python train.py --dataset="synthesized solo parts of chorales (CocoChorales)" --widths=[192, 288, 432] --init="lecun_normal" --batch_size=128 --warmup_steps=190 --adamw_weight_decay_other_params=0.01
Rows from block 5, named by matrix and row number. Rows with one number belong to one channel. Each number is 50 + 10 x the weight over its row's rms, rounded and kept within 0 to 99. All counts start at 0. After the name is the row's rms in percent of the matrix's.
# convs0: first width-7 conv (model.blocks.5.convs.0.weight, 288x288x7), inputs 260-279, a 7 kernel for each
# convs1: second width-7 conv (model.blocks.5.convs.1.weight, 288x288x7, transposed), outputs 260-279, a 7 kernel for each
convs0.5 097:50 44 43 46 55 56 50 64 53 52 52 66 53 40 47 44 52 56 65 50 49 57 43 44 54 46 49 55 46 49 45 36 62 53 37 63 50 31 32 33 58 59 48 57 48 47 54 49 43 62 56 45 74 28 54 75 52 47 59 65 34 65 45 62 63 67 64 57 49 46 47 59 56 65 50 67 65 39 58 57 44 51 51 67 28 43 46 49 57 40 26 54 49 57 50 50 46 59 42 49 36 35 48 55 59 56 24 53 66 55 45 48 47 45 40 51 65 60 41 56 45 41 55 41 45 47 53 60 62 56 56 63 44 46 45 43 50 43 54 57
convs1.5 110:37 45 45 56 41 37 45 57 35 63 60 35 57 59 32 40 65 43 32 49 49 44 47 57 48 44 59 53 58 60 43 54 52 41 37 42 37 38 52 51 55 27 51 65 55 57 61 36 41 32 36 56 49 44 59 49 59 53 56 55 42 42 45 40 50 44 58 50 39 43 46 36 40 57 40 54 58 55 36 45 52 49 59 47 39 47 50 57 57 44 59 69 43 33 56 82 52 35 43 36 50 47 56 62 54 26 38 46 69 55 37 45 49 43 55 73 41 45 44 51 41 37 46 45 63 41 49 52 40 55 48 41 45 47 38 50 49 67 57 41
convs0.6 105:61 40 43 67 51 44 45 50 37 40 65 39 49 49 50 75 38 45 44 40 49 60 67 36 26 48 45 48 68 51 45 46 41 56 45 76 20 62 64 47 51 38 47 59 60 48 53 48 55 39 35 50 64 48 56 54 40 49 58 56 40 55 48 35 49 53 71 26 52 57 31 82 56 36 52 39 57 52 56 48 71 41 43 49 51 68 54 30 56 49 41 50 41 73 64 43 56 47 38 64 69 33 56 47 53 39 44 82 55 45 63 36 59 29 22 65 49 67 55 52 47 61 58 31 40 53 45 72 54 39 51 40 40 40 66 62 62 46 33 47
convs1.6 101:52 66 44 50 41 55 35 51 50 54 48 49 46 54 31 62 48 58 55 47 50 66 40 69 53 51 36 47 54 52 52 53 51 44 55 68 32 67 45 55 61 52 40 57 48 52 35 49 49 50 57 55 58 30 73 40 59 55 41 56 64 36 61 49 48 46 41 44 49 56 38 55 46 68 52 43 57 54 57 50 52 44 52 55 65 51 58 68 47 53 42 61 53 67 41 54 34 32 36 53 45 48 47 57 48 49 61 72 39 47 47 56 45 66 40 60 43 57 47 47 45 52 52 54 53 50 47 45 49 60 52 64 48 60 66 64 60 47 59 59
convs0.7 104:47 40 56 43 40 73 47 48 57 50 66 41 44 56 48 59 53 57 62 46 36 52 43 62 51 42 69 47 49 53 50 48 60 44 43 39 57 39 58 52 46 76 53 49 45 44 38 50 53 38 57 57 32 50 38 52 50 35 43 46 45 56 66 39 56 57 56 56 41 68 57 60 55 57 48 32 46 46 59 56 49 24 51 65 59 45 59 39 50 53 47 51 50 59 48 47 42 49 50 46 42 51 44 50 67 50 55 47 42 60 58 39 50 52 55 50 45 55 64 45 45 56 42 50 62 53 55 56 49 66 30 36 62 53 45 46 36 46 50 54
convs1.7 099:40 44 43 38 50 47 54 44 59 49 52 48 53 49 58 48 54 55 55 52 51 40 66 52 37 59 33 61 36 54 49 52 48 62 53 50 32 65 43 52 53 64 57 55 66 50 58 47 62 59 54 47 66 59 45 67 52 53 68 35 46 64 35 60 48 61 51 43 43 40 63 56 49 44 46 51 49 51 46 51 63 36 48 50 48 52 37 44 56 61 17 68 58 51 59 50 25 70 42 57 52 61 48 52 41 48 53 66 49 37 73 33 47 58 45 35 63 24 59 51 58 54 59 47 47 41 56 62 69 53 62 50 60 48 43 66 53 72 59 66
convs0.8 100:35 52 61 43 66 75 55 60 47 58 32 72 75 52 65 49 60 46 47 39 66 60 32 41 34 47 63 62 51 35 48 61 45 59 41 57 40 47 40 51 54 53 58 58 53 57 44 47 50 52 75 32 53 51 32 31 41 45 37 22 57 60 37 36 58 49 49 66 43 39 53 46 40 54 65 61 45 50 59 62 58 55 47 46 57 56 67 61 52 40 48 42 68 46 43 41 44 40 62 54 59 56 53 54 56 30 48 40 51 43 42 45 61 62 63 36 48 57 40 52 66 60 60 51 35 47 45 47 52 67 39 55 70 46 53 51 54 76 64 58
convs1.8 103:26 41 38 63 47 58 56 64 59 43 48 60 51 33 53 55 50 53 39 36 59 67 43 56 50 57 55 48 42 27 39 43 58 57 54 56 27 66 61 51 61 66 40 51 47 54 47 50 59 58 61 50 51 54 56 55 31 67 67 42 34 45 55 46 60 41 46 53 62 36 50 45 39 55 51 57 45 53 45 51 60 52 41 38 58 54 40 64 50 47 42 53 58 28 49 47 53 45 59 41 43 54 46 43 40 34 36 45 62 45 52 46 45 47 34 49 55 42 49 59 54 39 36 36 52 45 43 49 52 61 42 43 64 60 37 57 41 55 49 75
convs0.9 102:44 66 61 53 53 44 29 42 56 70 53 48 43 49 52 61 50 52 38 52 46 53 49 64 54 45 52 47 56 45 43 50 53 70 57 88 38 25 69 37 65 51 39 63 40 62 45 46 61 38 35 57 50 54 45 53 56 45 32 58 49 63 51 59 68 54 59 40 35 50 41 42 47 50 50 60 62 33 56 51 60 45 54 50 49 49 71 40 67 43 46 65 52 41 58 52 45 39 34 61 60 57 46 37 44 66 57 37 55 41 48 56 53 52 61 51 57 48 47 52 55 35 48 49 38 51 44 56 51 44 63 54 59 42 57 48 45 42 45 68
convs1.9 098:69 60 52 58 38 48 45 45 59 51 65 47 41 50 35 59 45 55 61 36 48 59 44 55 54 41 44 48 56 52 48 63 51 41 52 70 32 49 58 63 53 58 50 42 49 50 50 68 60 67 49 57 51 59 37 56 48 48 49 39 53 47 48 50 50 54 51 49 45 52 48 56 46 60 51 62 44 23 55 54 58 51 54 51 52 47 48 54 57 45 53 45 61 50 40 74 44 45 42 70 38 46 34 50 36 56 52 50 56 60 35 57 50 54 56 35 43 31 53 46 39 47 54 42 40 57 65 45 34 61 75 60 65 56 55 49 33 50 33 60
convs0.10 105:50 41 50 58 56 62 62 46 42 44 47 46 55 54 42 41 61 63 39 53 53 43 54 63 50 32 45 50 45 57 59 39 47 50 46 44 50 50 66 49 43 48 66 44 47 50 38 54 62 59 48 36 52 42 51 56 48 49 57 40 43 63 47 52 56 42 46 37 51 58 54 39 35 58 33 70 49 59 57 41 29 48 60 52 38 36 68 52 38 72 59 63 54 39 50 44 61 53 51 33 53 57 40 46 64 71 68 30 51 44 55 46 32 62 68 32 44 49 50 63 64 24 42 62 53 37 50 35 50 68 15 45 71 72 52 27 44 41 53 58
convs1.10 098:59 51 53 30 46 34 40 62 48 61 47 50 44 52 48 66 35 57 51 52 35 71 46 54 43 49 57 50 56 54 55 51 58 34 40 57 46 66 37 59 46 47 60 51 46 63 50 63 46 61 49 60 50 57 54 39 45 61 52 57 54 52 46 62 31 59 50 66 48 65 47 48 51 35 66 56 76 46 46 50 50 57 51 45 58 44 59 50 54 52 48 52 53 55 42 54 52 42 43 63 48 44 44 42 57 70 40 52 46 58 44 49 66 38 42 58 56 65 47 57 32 48 41 53 59 57 46 58 52 45 60 69 71 63 42 59 58 54 52 49
convs0.11 105:48 32 57 44 44 56 44 36 51 78 45 53 58 49 45 40 67 57 44 55 50 68 60 51 50 44 36 59 53 52 28 53 59 52 55 67 46 28 61 52 56 45 44 54 52 44 41 47 47 39 56 79 48 54 43 42 56 70 48 32 46 53 71 59 55 42 64 43 37 42 36 55 75 62 30 36 51 52 59 64 45 47 41 43 46 61 55 58 43 45 51 41 41 38 44 61 48 54 43 68 70 50 50 41 25 63 62 52 45 49 52 64 43 41 62 53 41 51 55 43 59 65 49 45 46 39 46 70 52 41 49 47 56 53 56 49 63 52 54 33
convs1.11 096:69 54 48 52 50 53 43 47 50 46 61 64 37 31 43 45 50 49 44 53 54 57 38 47 41 45 35 58 47 59 52 65 59 66 49 70 43 56 48 54 52 48 42 54 46 48 47 72 58 41 51 50 45 34 45 64 59 60 38 49 69 38 44 51 38 39 58 53 62 53 59 44 58 50 33 44 40 55 33 53 46 62 46 54 39 55 54 53 51 31 52 58 54 52 46 37 55 54 41 49 42 50 50 53 33 72 45 47 41 61 37 59 70 50 43 37 53 45 98 64 57 54 34 25 49 28 75 56 54 64 55 67 42 65 43 62 35 39 49 51
convs0.12 105:61 54 34 38 54 51 58 45 38 42 55 68 53 45 37 48 74 59 72 48 36 34 41 71 52 51 34 49 47 54 33 46 52 45 50 37 50 71 63 54 50 37 55 44 34 56 49 59 56 51 62 57 49 58 43 38 60 48 37 35 58 39 43 27 21 83 38 67 60 46 45 35 55 62 46 53 63 40 29 49 57 42 59 59 48 51 67 42 49 33 59 40 25 55 59 57 55 43 67 45 36 59 46 52 56 57 37 43 66 59 51 48 49 66 50 47 65 40 35 58 56 50 44 57 36 50 39 47 82 45 61 40 50 39 44 35 63 51 49 57
convs1.12 106:49 60 45 49 38 52 34 54 57 53 40 47 34 53 34 58 44 55 45 49 39 43 48 55 40 54 42 54 54 48 67 42 60 44 48 65 58 43 58 47 46 49 55 54 44 48 59 64 80 45 62 56 49 57 51 67 51 41 46 45 51 71 47 52 62 39 54 46 52 57 54 52 62 43 56 61 57 63 28 65 46 63 37 63 48 57 57 53 46 34 44 54 64 64 52 38 55 55 71 46 53 54 45 48 43 40 51 44 70 36 55 25 35 50 44 32 46 42 46 56 33 40 50 56 58 58 61 27 67 40 53 59 48 60 47 34 66 53 60 57
convs0.13 096:41 48 71 39 54 30 39 47 36 42 62 34 67 48 47 50 31 45 50 49 75 43 37 58 69 60 71 39 69 42 60 56 50 50 47 50 38 57 50 46 66 54 48 53 52 49 45 49 50 39 44 63 58 37 74 38 58 36 44 50 45 59 50 48 55 49 44 46 32 51 65 31 60 44 54 59 41 43 57 43 47 45 45 57 54 56 41 49 50 52 66 48 36 42 58 53 57 55 52 48 50 60 50 55 48 60 41 62 45 27 50 54 71 29 20 59 32 60 50 63 53 47 59 49 52 55 42 55 49 55 41 68 55 34 42 56 48 55 57 64
convs1.13 097:43 57 76 56 42 44 49 27 59 50 28 43 61 26 50 45 32 61 58 61 53 40 56 62 26 58 55 52 42 46 56 50 39 53 52 54 54 46 52 44 50 32 42 46 51 61 60 58 55 41 50 52 50 47 58 46 41 46 46 43 61 54 61 48 40 54 46 45 37 50 54 55 37 58 56 53 43 55 55 55 58 51 50 44 51 37 49 47 47 42 46 52 39 64 50 67 63 28 48 59 51 31 31 49 54 36 51 32 48 36 41 44 59 37 43 48 57 63 51 60 41 46 54 48 51 43 51 51 53 48 78 42 62 61 47 52 46 51 59 44
convs0.14 093:52 52 48 42 59 43 41 56 62 64 67 78 41 56 53 52 42 54 53 48 48 48 44 51 43 51 44 50 48 50 49 53 52 54 49 45 51 37 38 54 50 50 58 51 47 65 65 55 56 39 44 37 59 55 36 60 66 52 32 75 47 49 64 58 57 56 57 49 52 52 47 51 43 61 46 45 44 40 48 42 50 57 46 47 49 54 58 40 44 42 60 52 37 45 47 31 47 43 46 42 41 39 31 29 44 57 51 48 69 56 48 69 55 56 33 44 49 30 46 54 48 46 44 53 40 54 43 59 59 47 46 47 42 60 80 58 48 78 51 43
convs1.14 104:57 37 53 38 49 66 36 58 34 50 51 61 59 60 48 34 45 44 49 55 45 55 53 56 49 50 55 37 61 48 57 43 54 55 43 52 52 50 55 51 36 63 65 51 47 43 57 43 52 53 56 26 50 50 49 37 35 43 44 68 44 50 53 75 47 63 49 65 46 47 27 44 50 46 37 48 41 59 41 40 60 48 50 37 61 48 59 46 62 56 41 45 53 49 44 47 38 57 61 52 46 52 46 56 44 47 42 33 57 60 51 33 77 56 71 48 52 57 59 51 39 53 47 58 55 30 61 49 48 54 57 67 44 65 53 57 33 57 66 43
convs0.15 102:50 41 51 47 66 56 38 43 49 43 72 70 36 48 53 66 44 34 42 39 55 50 57 56 55 49 46 57 63 61 43 40 42 49 58 45 45 68 64 43 57 47 49 52 45 51 43 39 57 52 50 53 47 38 43 57 56 49 33 52 62 63 50 61 33 57 49 44 56 29 44 68 43 68 65 33 54 38 45 53 41 49 56 61 57 61 48 48 38 47 52 41 39 57 22 50 75 39 53 61 61 49 52 44 48 56 51 51 38 49 48 44 39 59 50 42 65 50 45 50 44 47 53 57 62 50 53 47 71 51 41 59 47 33 35 55 77 58 40 38
convs1.15 090:46 54 43 38 57 57 54 43 54 27 43 34 49 74 41 53 53 65 57 53 49 66 61 61 46 59 44 56 41 48 53 51 50 56 46 28 56 39 49 38 40 49 53 53 60 37 58 48 66 50 66 58 56 47 55 55 49 47 30 60 59 54 55 46 50 58 57 49 53 39 26 57 49 52 46 41 40 43 61 44 60 45 63 41 50 59 51 57 56 48 77 52 63 49 23 72 53 39 41 56 50 45 45 43 53 59 43 55 61 51 63 58 48 53 69 42 60 60 47 54 49 53 64 61 51 39 49 58 47 61 45 52 44 40 82 51 66 43 52 60
convs0.16 108:47 64 66 45 38 52 56 56 36 31 57 65 34 42 33 42 65 60 37 53 61 55 41 42 66 38 40 56 40 58 57 47 31 57 63 57 57 38 45 53 42 47 42 58 40 22 47 67 51 40 36 50 70 45 37 52 46 44 58 45 42 48 62 57 44 41 67 63 43 48 38 46 66 59 49 35 50 40 52 52 56 47 41 47 48 58 47 42 55 61 50 65 46 43 52 58 46 49 42 49 57 58 57 56 52 37 48 71 54 46 34 55 61 41 38 73 68 34 46 47 39 54 70 57 32 50 45 40 46 55 58 42 54 45 64 45 30 39 62 57
convs1.16 098:46 60 44 59 47 60 46 37 58 46 55 56 21 48 45 42 46 54 34 64 47 40 35 48 43 59 53 61 60 44 48 53 36 63 32 64 51 51 39 44 39 36 49 62 53 52 52 73 55 44 58 46 60 40 72 40 55 46 54 44 50 49 52 58 31 63 36 61 50 59 43 57 38 62 53 65 53 60 56 49 50 46 52 42 54 64 48 54 47 46 35 62 54 29 30 54 34 64 53 55 47 51 59 51 60 58 49 42 40 44 44 26 43 42 42 55 58 58 57 54 54 34 50 48 58 32 61 55 60 51 44 60 48 44 46 49 48 43 53 46
convs0.17 093:63 59 79 57 59 59 69 55 49 59 42 51 68 48 63 49 53 74 61 58 38 54 57 39 54 43 45 44 39 43 52 49 58 68 60 44 24 46 38 31 42 56 56 52 54 44 57 42 57 64 58 61 36 45 39 23 50 34 66 62 57 81 55 54 63 72 65 53 53 40 62 65 44 62 51 45 39 59 59 64 50 56 52 43 64 72 48 76 50 54 62 50 48 68 40 70 42 47 56 51 52 39 61 38 58 49 27 65 38 49 61 39 42 42 54 47 37 71 67 47 45 49 65 37 64 61 41 52 59 67 51 56 48 70 66 65 50 60 45 50
convs1.17 101:49 47 47 55 57 45 64 80 48 66 50 64 58 56 66 42 59 45 59 64 56 46 49 57 48 44 50 43 42 21 38 58 36 59 54 37 32 57 57 57 51 39 48 45 53 51 38 52 53 50 43 53 49 43 56 46 43 51 53 51 66 40 21 42 53 44 50 47 58 55 30 56 49 50 46 35 38 73 43 41 49 51 64 47 77 38 49 58 59 50 39 61 42 50 61 49 41 60 50 45 48 46 49 29 49 56 37 60 42 50 56 56 42 48 62 68 57 53 64 61 55 41 47 33 43 27 48 39 51 62 59 46 39 76 51 50 52 63 36 60
convs0.18 096:53 59 47 50 42 51 62 60 57 57 47 54 53 48 54 65 67 67 38 42 47 49 62 58 59 37 37 66 57 50 70 61 38 50 48 55 53 66 70 51 25 30 50 58 38 54 59 50 62 49 45 59 32 55 61 52 59 39 52 33 20 59 55 56 40 58 48 43 62 57 49 47 56 40 52 59 50 48 45 44 44 48 47 45 45 66 57 47 49 39 38 65 58 59 54 28 44 67 51 64 58 33 44 43 53 59 43 49 51 68 50 59 54 44 57 38 63 62 50 51 56 67 35 55 54 58 49 51 67 45 52 48 44 53 49 54 70 52 44 30
convs1.18 103:36 57 57 45 38 65 41 34 52 52 44 54 84 43 40 54 45 45 37 69 30 33 52 55 44 55 45 51 39 43 59 56 47 42 39 35 51 54 48 49 50 46 62 58 61 44 42 26 56 51 56 52 58 49 62 51 62 64 50 47 51 45 79 54 50 71 64 65 40 34 49 59 37 56 51 39 43 46 50 54 54 54 33 61 41 46 50 60 57 49 53 44 51 61 48 75 41 44 53 53 49 45 53 46 56 22 46 57 60 57 53 55 40 63 60 56 40 48 36 30 38 40 58 63 58 28 45 43 52 46 60 54 42 45 70 60 50 49 54 43
convs0.19 101:39 59 61 33 64 41 46 42 55 47 50 64 47 38 42 45 58 58 44 59 53 46 53 72 60 30 49 54 54 64 65 48 35 40 42 36 40 64 63 29 49 61 55 71 53 44 56 56 42 42 48 56 60 58 39 40 27 67 58 42 34 65 63 52 25 28 73 53 57 64 47 44 51 36 52 66 69 50 57 54 40 43 56 56 64 44 62 35 44 58 55 45 51 65 52 57 50 59 63 51 56 41 46 53 46 51 41 42 51 52 50 60 41 40 32 63 61 44 39 58 43 48 46 66 65 33 62 56 67 51 62 48 46 38 64 53 44 31 43 68
convs1.19 099:52 46 64 43 43 65 48 50 59 53 53 61 50 40 38 43 51 54 49 56 28 56 57 35 48 46 49 56 47 50 44 55 41 39 28 31 49 59 57 41 54 63 45 70 50 51 67 51 69 39 47 53 56 51 56 60 43 69 39 57 53 55 48 43 37 43 35 48 61 66 44 39 52 32 67 65 62 55 41 56 54 48 35 60 37 42 61 50 37 53 37 44 51 41 41 46 44 44 44 24 62 58 33 60 45 54 71 47 52 43 49 29 41 56 34 66 38 62 52 50 42 43 54 42 52 35 39 47 67 57 41 55 37 47 54 59 50 47 49 61
convs0.20 100:62 58 61 45 47 47 53 54 34 45 55 46 69 44 27 61 53 58 47 34 69 45 54 41 49 52 45 52 57 54 48 34 45 53 61 31 64 44 51 47 58 61 56 39 52 46 52 50 53 50 49 66 39 43 59 49 47 51 60 50 50 58 46 35 48 49 64 52 35 62 35 42 59 42 53 73 41 44 42 43 40 53 61 56 64 55 58 43 51 38 34 51 51 62 64 35 42 38 54 65 51 49 46 53 39 45 73 47 63 27 40 51 59 64 54 51 42 34 39 41 44 46 64 43 30 57 38 40 63 47 45 49 41 59 51 51 26 55 58 53
convs1.20 095:60 53 58 50 62 47 61 57 51 60 41 54 43 40 42 53 43 50 44 53 52 67 45 45 49 46 52 63 51 70 61 55 48 50 60 46 60 58 55 41 46 53 57 42 56 55 53 53 62 53 44 55 38 68 46 49 65 48 49 62 45 60 53 63 44 52 39 48 49 50 45 42 48 58 64 50 47 54 50 37 53 44 58 43 65 49 53 47 46 62 42 60 64 61 60 28 53 45 29 67 38 56 50 46 41 40 48 59 62 55 33 56 46 67 50 40 64 50 48 53 49 56 32 51 41 41 50 59 62 34 71 30 59 41 41 52 52 61 56 64
convs0.21 105:41 56 44 44 58 53 53 55 42 61 54 45 59 55 58 26 40 70 54 59 44 44 56 55 47 65 45 28 52 44 43 65 59 38 38 59 50 35 55 72 52 44 54 59 51 42 44 43 44 43 49 46 56 65 55 28 52 45 57 52 31 36 70 39 55 69 50 46 36 56 47 43 68 65 28 38 50 40 53 72 51 42 54 50 42 54 53 29 46 41 70 56 42 52 63 52 62 39 59 72 41 39 41 42 61 44 63 66 50 61 58 24 39 59 51 43 69 46 52 51 60 67 53 39 48 51 53 39 61 52 43 41 73 52 35 36 39 43 76 52
convs1.21 103:46 46 54 57 72 45 61 43 57 40 43 45 43 31 58 42 55 67 57 57 45 29 62 45 64 56 45 52 47 46 59 39 78 37 57 42 52 46 54 59 53 38 42 55 48 62 46 70 43 68 40 58 45 60 48 52 19 67 34 65 49 46 56 62 59 53 53 53 51 70 39 48 60 46 52 43 42 39 38 68 46 53 51 63 34 47 38 60 45 59 50 52 32 56 39 55 63 39 45 54 61 57 48 52 39 76 43 55 33 37 41 45 44 42 40 58 69 57 49 42 48 53 29 42 39 48 64 50 55 46 51 42 46 51 56 48 56 67 58 53
convs0.22 097:47 46 52 44 63 48 46 48 50 51 37 61 42 53 72 64 34 46 57 36 29 44 37 59 71 54 42 50 53 48 56 42 46 47 39 37 40 46 42 48 49 60 49 41 56 43 72 55 59 26 43 45 37 48 51 66 62 54 55 43 32 42 42 61 61 64 41 64 44 38 56 48 62 60 56 55 43 53 53 56 41 60 41 54 49 62 50 54 53 56 49 45 51 60 51 55 48 43 46 61 62 56 52 35 36 56 43 48 36 46 43 54 37 43 31 35 58 46 56 47 38 47 53 67 52 55 43 49 38 68 59 65 64 68 61 56 53 52 48 46
convs1.22 104:69 61 65 64 58 40 57 49 35 31 55 59 47 52 54 59 52 43 46 52 37 69 57 38 48 46 36 50 41 56 43 47 55 35 36 55 58 45 48 59 62 44 55 51 38 39 53 58 46 45 54 53 45 49 55 54 54 51 49 62 41 52 56 68 62 58 51 55 46 39 41 50 56 48 59 42 48 24 37 51 54 44 68 57 50 53 59 55 51 57 37 40 55 53 43 68 59 38 44 54 57 45 43 55 51 41 53 46 40 40 59 65 58 54 55 49 46 48 65 41 45 48 45 55 62 57 43 48 50 61 45 52 64 56 56 51 42 47 48 52
convs0.23 098:67 48 48 40 56 49 57 39 53 39 52 55 34 54 61 55 42 49 47 51 49 43 51 46 56 57 58 57 38 48 53 35 60 61 62 54 45 57 47 35 45 63 48 48 49 39 47 48 47 44 46 48 46 50 45 55 65 61 51 42 32 44 52 61 48 39 43 48 61 52 51 57 29 36 55 40 42 34 43 55 38 67 56 38 51 51 52 42 46 67 62 52 62 57 49 49 55 40 64 57 43 52 51 30 40 55 62 43 38 45 23 55 54 57 42 42 49 51 61 52 51 39 22 52 59 65 48 47 29 67 46 56 56 34 48 37 57 55 55 45
convs1.23 098:54 53 48 47 52 60 37 46 50 49 46 56 47 45 40 57 53 55 51 43 44 55 58 57 60 41 54 54 39 78 51 44 49 54 46 37 54 52 49 33 52 57 59 34 56 53 60 49 59 52 58 42 51 54 47 47 70 56 46 47 56 40 57 57 57 56 47 32 44 39 35 57 44 61 47 52 50 55 48 57 53 62 60 52 31 50 55 52 41 62 33 71 45 72 34 50 68 32 63 47 49 48 39 41 48 53 61 42 49 58 38 60 51 51 51 54 43 59 60 47 47 56 44 64 55 53 48 62 54 35 58 30 46 35 54 44 46 30 70 41
convs0.24 102:30 50 55 60 56 46 52 61 33 51 64 45 56 49 47 55 42 35 64 32 56 56 68 52 51 51 31 56 34 57 51 37 63 50 50 45 69 34 42 59 44 65 44 38 58 54 52 55 46 41 46 59 66 49 55 40 46 49 42 53 55 47 48 50 58 55 29 47 63 48 38 43 44 48 53 59 51 40 52 53 50 58 42 62 75 41 47 56 29 56 40 43 58 26 48 56 54 56 59 50 48 52 50 61 40 33 63 48 30 51 55 60 43 48 46 47 59 52 49 46 60 47 46 54 40 51 75 52 59 52 43 57 41 54 42 35 52 62 46 46
convs1.24 095:48 37 52 44 44 51 51 59 47 54 47 45 49 37 61 50 54 45 43 39 40 55 60 44 34 58 44 58 45 57 48 48 46 47 57 40 54 49 60 57 51 63 51 36 68 42 57 53 52 60 57 54 35 55 47 47 37 55 43 77 37 79 47 34 49 45 59 56 45 45 40 57 42 39 55 53 53 51 47 46 54 50 41 60 51 52 54 57 55 48 33 64 61 50 52 45 61 39 56 58 51 37 64 40 46 54 39 61 51 59 43 54 49 42 43 46 65 42 60 50 46 47 46 37 45 49 45 57 82 46 71 46 68 45 64 43 49 63 54 52
convs0.25 092:49 49 61 59 61 47 49 41 65 42 59 57 41 42 40 47 43 33 38 46 48 56 47 52 63 54 52 61 47 44 55 59 42 64 74 42 43 50 43 45 51 59 56 60 52 59 61 47 56 43 68 46 48 83 42 49 42 42 53 51 52 60 47 39 34 46 35 67 48 59 53 51 34 61 44 50 38 38 49 52 30 48 33 42 60 57 50 53 51 47 41 53 57 48 49 60 34 53 42 46 39 47 52 63 48 51 46 37 41 40 48 56 42 49 53 37 63 72 44 48 62 52 42 49 51 57 40 45 37 50 57 64 34 47 68 65 47 62 22 44
convs1.25 105:61 54 51 54 63 36 49 48 35 32 58 31 57 71 47 46 54 47 53 50 44 63 41 38 47 60 59 55 55 65 59 46 61 47 63 56 45 49 55 48 49 37 55 74 57 46 65 38 46 27 64 51 49 63 51 50 50 47 48 57 38 43 41 61 62 62 41 55 44 40 51 58 49 41 72 60 53 37 63 49 39 32 48 57 51 45 41 40 52 70 51 66 49 44 55 30 50 52 53 48 45 57 51 50 54 64 54 54 50 47 53 62 57 55 54 44 29 61 69 37 57 58 42 68 68 66 45 55 62 50 43 51 41 55 59 50 18 49 38 58
convs0.26 110:40 70 64 29 42 67 42 55 47 50 45 51 41 44 49 41 54 42 62 62 47 33 46 59 45 60 73 47 45 62 56 36 34 69 48 49 45 43 60 76 41 29 52 50 45 37 38 63 61 39 49 55 44 49 57 51 49 61 62 29 54 57 33 41 55 58 44 34 49 65 36 62 62 41 44 49 62 48 51 54 41 42 66 57 62 40 52 54 59 34 48 39 54 66 55 51 40 44 64 36 42 67 58 45 51 44 41 49 67 50 46 52 54 48 59 59 56 41 44 55 48 46 43 44 60 52 60 49 49 57 69 33 45 57 42 53 51 56 49 49
convs1.26 104:58 51 48 54 46 71 40 64 58 60 65 61 31 55 55 47 46 49 37 44 41 54 42 57 38 55 36 58 43 59 50 67 39 57 38 42 54 48 46 55 58 59 47 38 57 45 58 47 77 47 48 42 55 43 62 45 50 86 56 44 59 61 59 53 41 68 42 54 49 70 29 50 54 53 59 33 55 53 43 57 43 60 49 54 69 65 51 50 38 44 46 76 68 65 50 43 51 43 73 42 47 49 52 27 43 68 37 46 50 32 47 31 64 46 52 31 54 46 64 45 61 43 62 53 52 30 59 42 60 56 47 56 48 51 52 46 53 47 58 46
convs0.27 094:32 57 39 45 56 27 72 51 57 60 34 65 40 47 66 39 50 55 69 63 49 60 60 44 69 40 48 44 49 53 59 50 47 39 38 53 57 44 31 37 41 48 41 41 51 32 52 32 39 66 50 39 37 52 35 42 50 43 59 52 53 53 58 53 44 61 67 51 63 60 71 64 70 71 57 49 35 42 55 44 51 35 32 55 34 55 53 48 54 50 54 58 52 59 42 76 45 69 38 56 52 35 54 40 57 62 57 41 48 68 57 56 62 42 57 40 40 57 57 39 54 61 50 33 54 55 51 46 55 58 40 40 43 60 44 44 44 56 32 44
convs1.27 107:27 39 41 39 74 71 50 53 45 60 42 53 59 36 61 58 39 63 23 41 35 49 39 51 53 45 61 38 41 49 47 45 43 33 38 70 61 43 30 58 44 54 56 48 50 49 42 56 45 54 49 44 70 44 39 46 43 51 62 58 41 44 48 56 38 57 42 64 45 39 34 55 68 64 54 38 52 51 56 49 58 66 35 44 47 40 57 44 56 56 67 44 35 58 51 46 56 52 26 48 69 59 36 53 48 54 48 45 62 43 51 49 45 56 60 55 58 58 60 41 65 65 59 68 38 51 35 51 56 64 61 49 28 33 52 55 37 54 54 58
convs0.28 112:64 54 42 30 60 48 48 49 54 61 49 37 45 47 43 49 58 66 28 41 67 62 52 43 38 68 65 50 63 57 39 44 48 42 50 38 53 53 54 55 57 58 66 46 34 61 50 45 49 48 35 67 84 15 18 63 52 52 41 43 36 49 67 42 52 58 69 41 28 52 60 62 42 64 34 35 59 65 69 44 37 56 51 47 48 58 53 49 49 61 45 60 44 35 60 40 44 59 49 39 60 62 42 43 43 42 46 48 54 51 49 39 54 42 35 66 49 37 56 41 47 59 56 49 49 45 57 73 50 47 40 51 49 37 54 76 36 42 73 45
convs1.28 094:49 50 39 56 40 39 49 52 60 72 52 70 49 44 55 42 57 58 48 46 36 49 46 49 54 56 43 43 46 61 47 51 42 63 32 33 56 39 49 47 50 53 71 43 53 51 47 46 51 63 63 67 38 55 47 60 50 46 55 63 43 41 65 62 34 60 41 55 58 54 33 52 53 43 43 54 33 34 42 51 41 55 45 64 47 55 45 52 46 37 67 33 69 61 53 64 39 39 37 63 58 52 56 48 47 35 48 35 53 39 67 52 63 42 57 46 51 67 50 64 42 61 37 55 59 49 66 38 69 68 59 62 57 45 39 56 45 54 33 49
convs0.29 101:51 50 58 49 48 45 58 42 56 33 50 60 47 49 39 43 18 57 59 47 58 38 54 26 42 80 46 49 65 38 45 66 45 42 53 43 46 41 68 55 47 58 47 60 73 37 43 46 48 31 62 62 49 65 33 43 50 42 50 60 51 51 52 69 65 44 39 30 53 57 57 50 41 36 47 64 43 25 63 46 44 56 38 57 50 64 45 48 56 50 51 56 44 61 48 67 41 49 40 57 54 66 53 40 48 52 50 33 54 59 38 41 47 48 34 49 65 45 72 54 71 74 44 47 32 38 49 55 53 45 62 37 45 58 44 51 68 45 45 37
convs1.29 101:34 53 52 51 57 68 50 36 54 66 37 44 45 40 31 61 41 48 65 43 51 42 60 51 54 55 62 49 40 60 54 44 45 46 54 42 58 41 51 57 54 51 51 43 59 55 60 51 63 57 37 47 41 60 65 54 46 52 43 35 56 44 64 77 57 43 46 64 44 63 56 53 45 54 59 48 58 36 58 32 56 56 63 57 35 61 49 55 39 50 34 50 47 61 46 58 62 34 27 64 36 53 27 67 29 57 58 37 52 51 43 29 51 35 46 43 64 52 59 49 65 54 22 58 32 40 48 63 44 67 41 55 39 56 41 57 40 62 66 59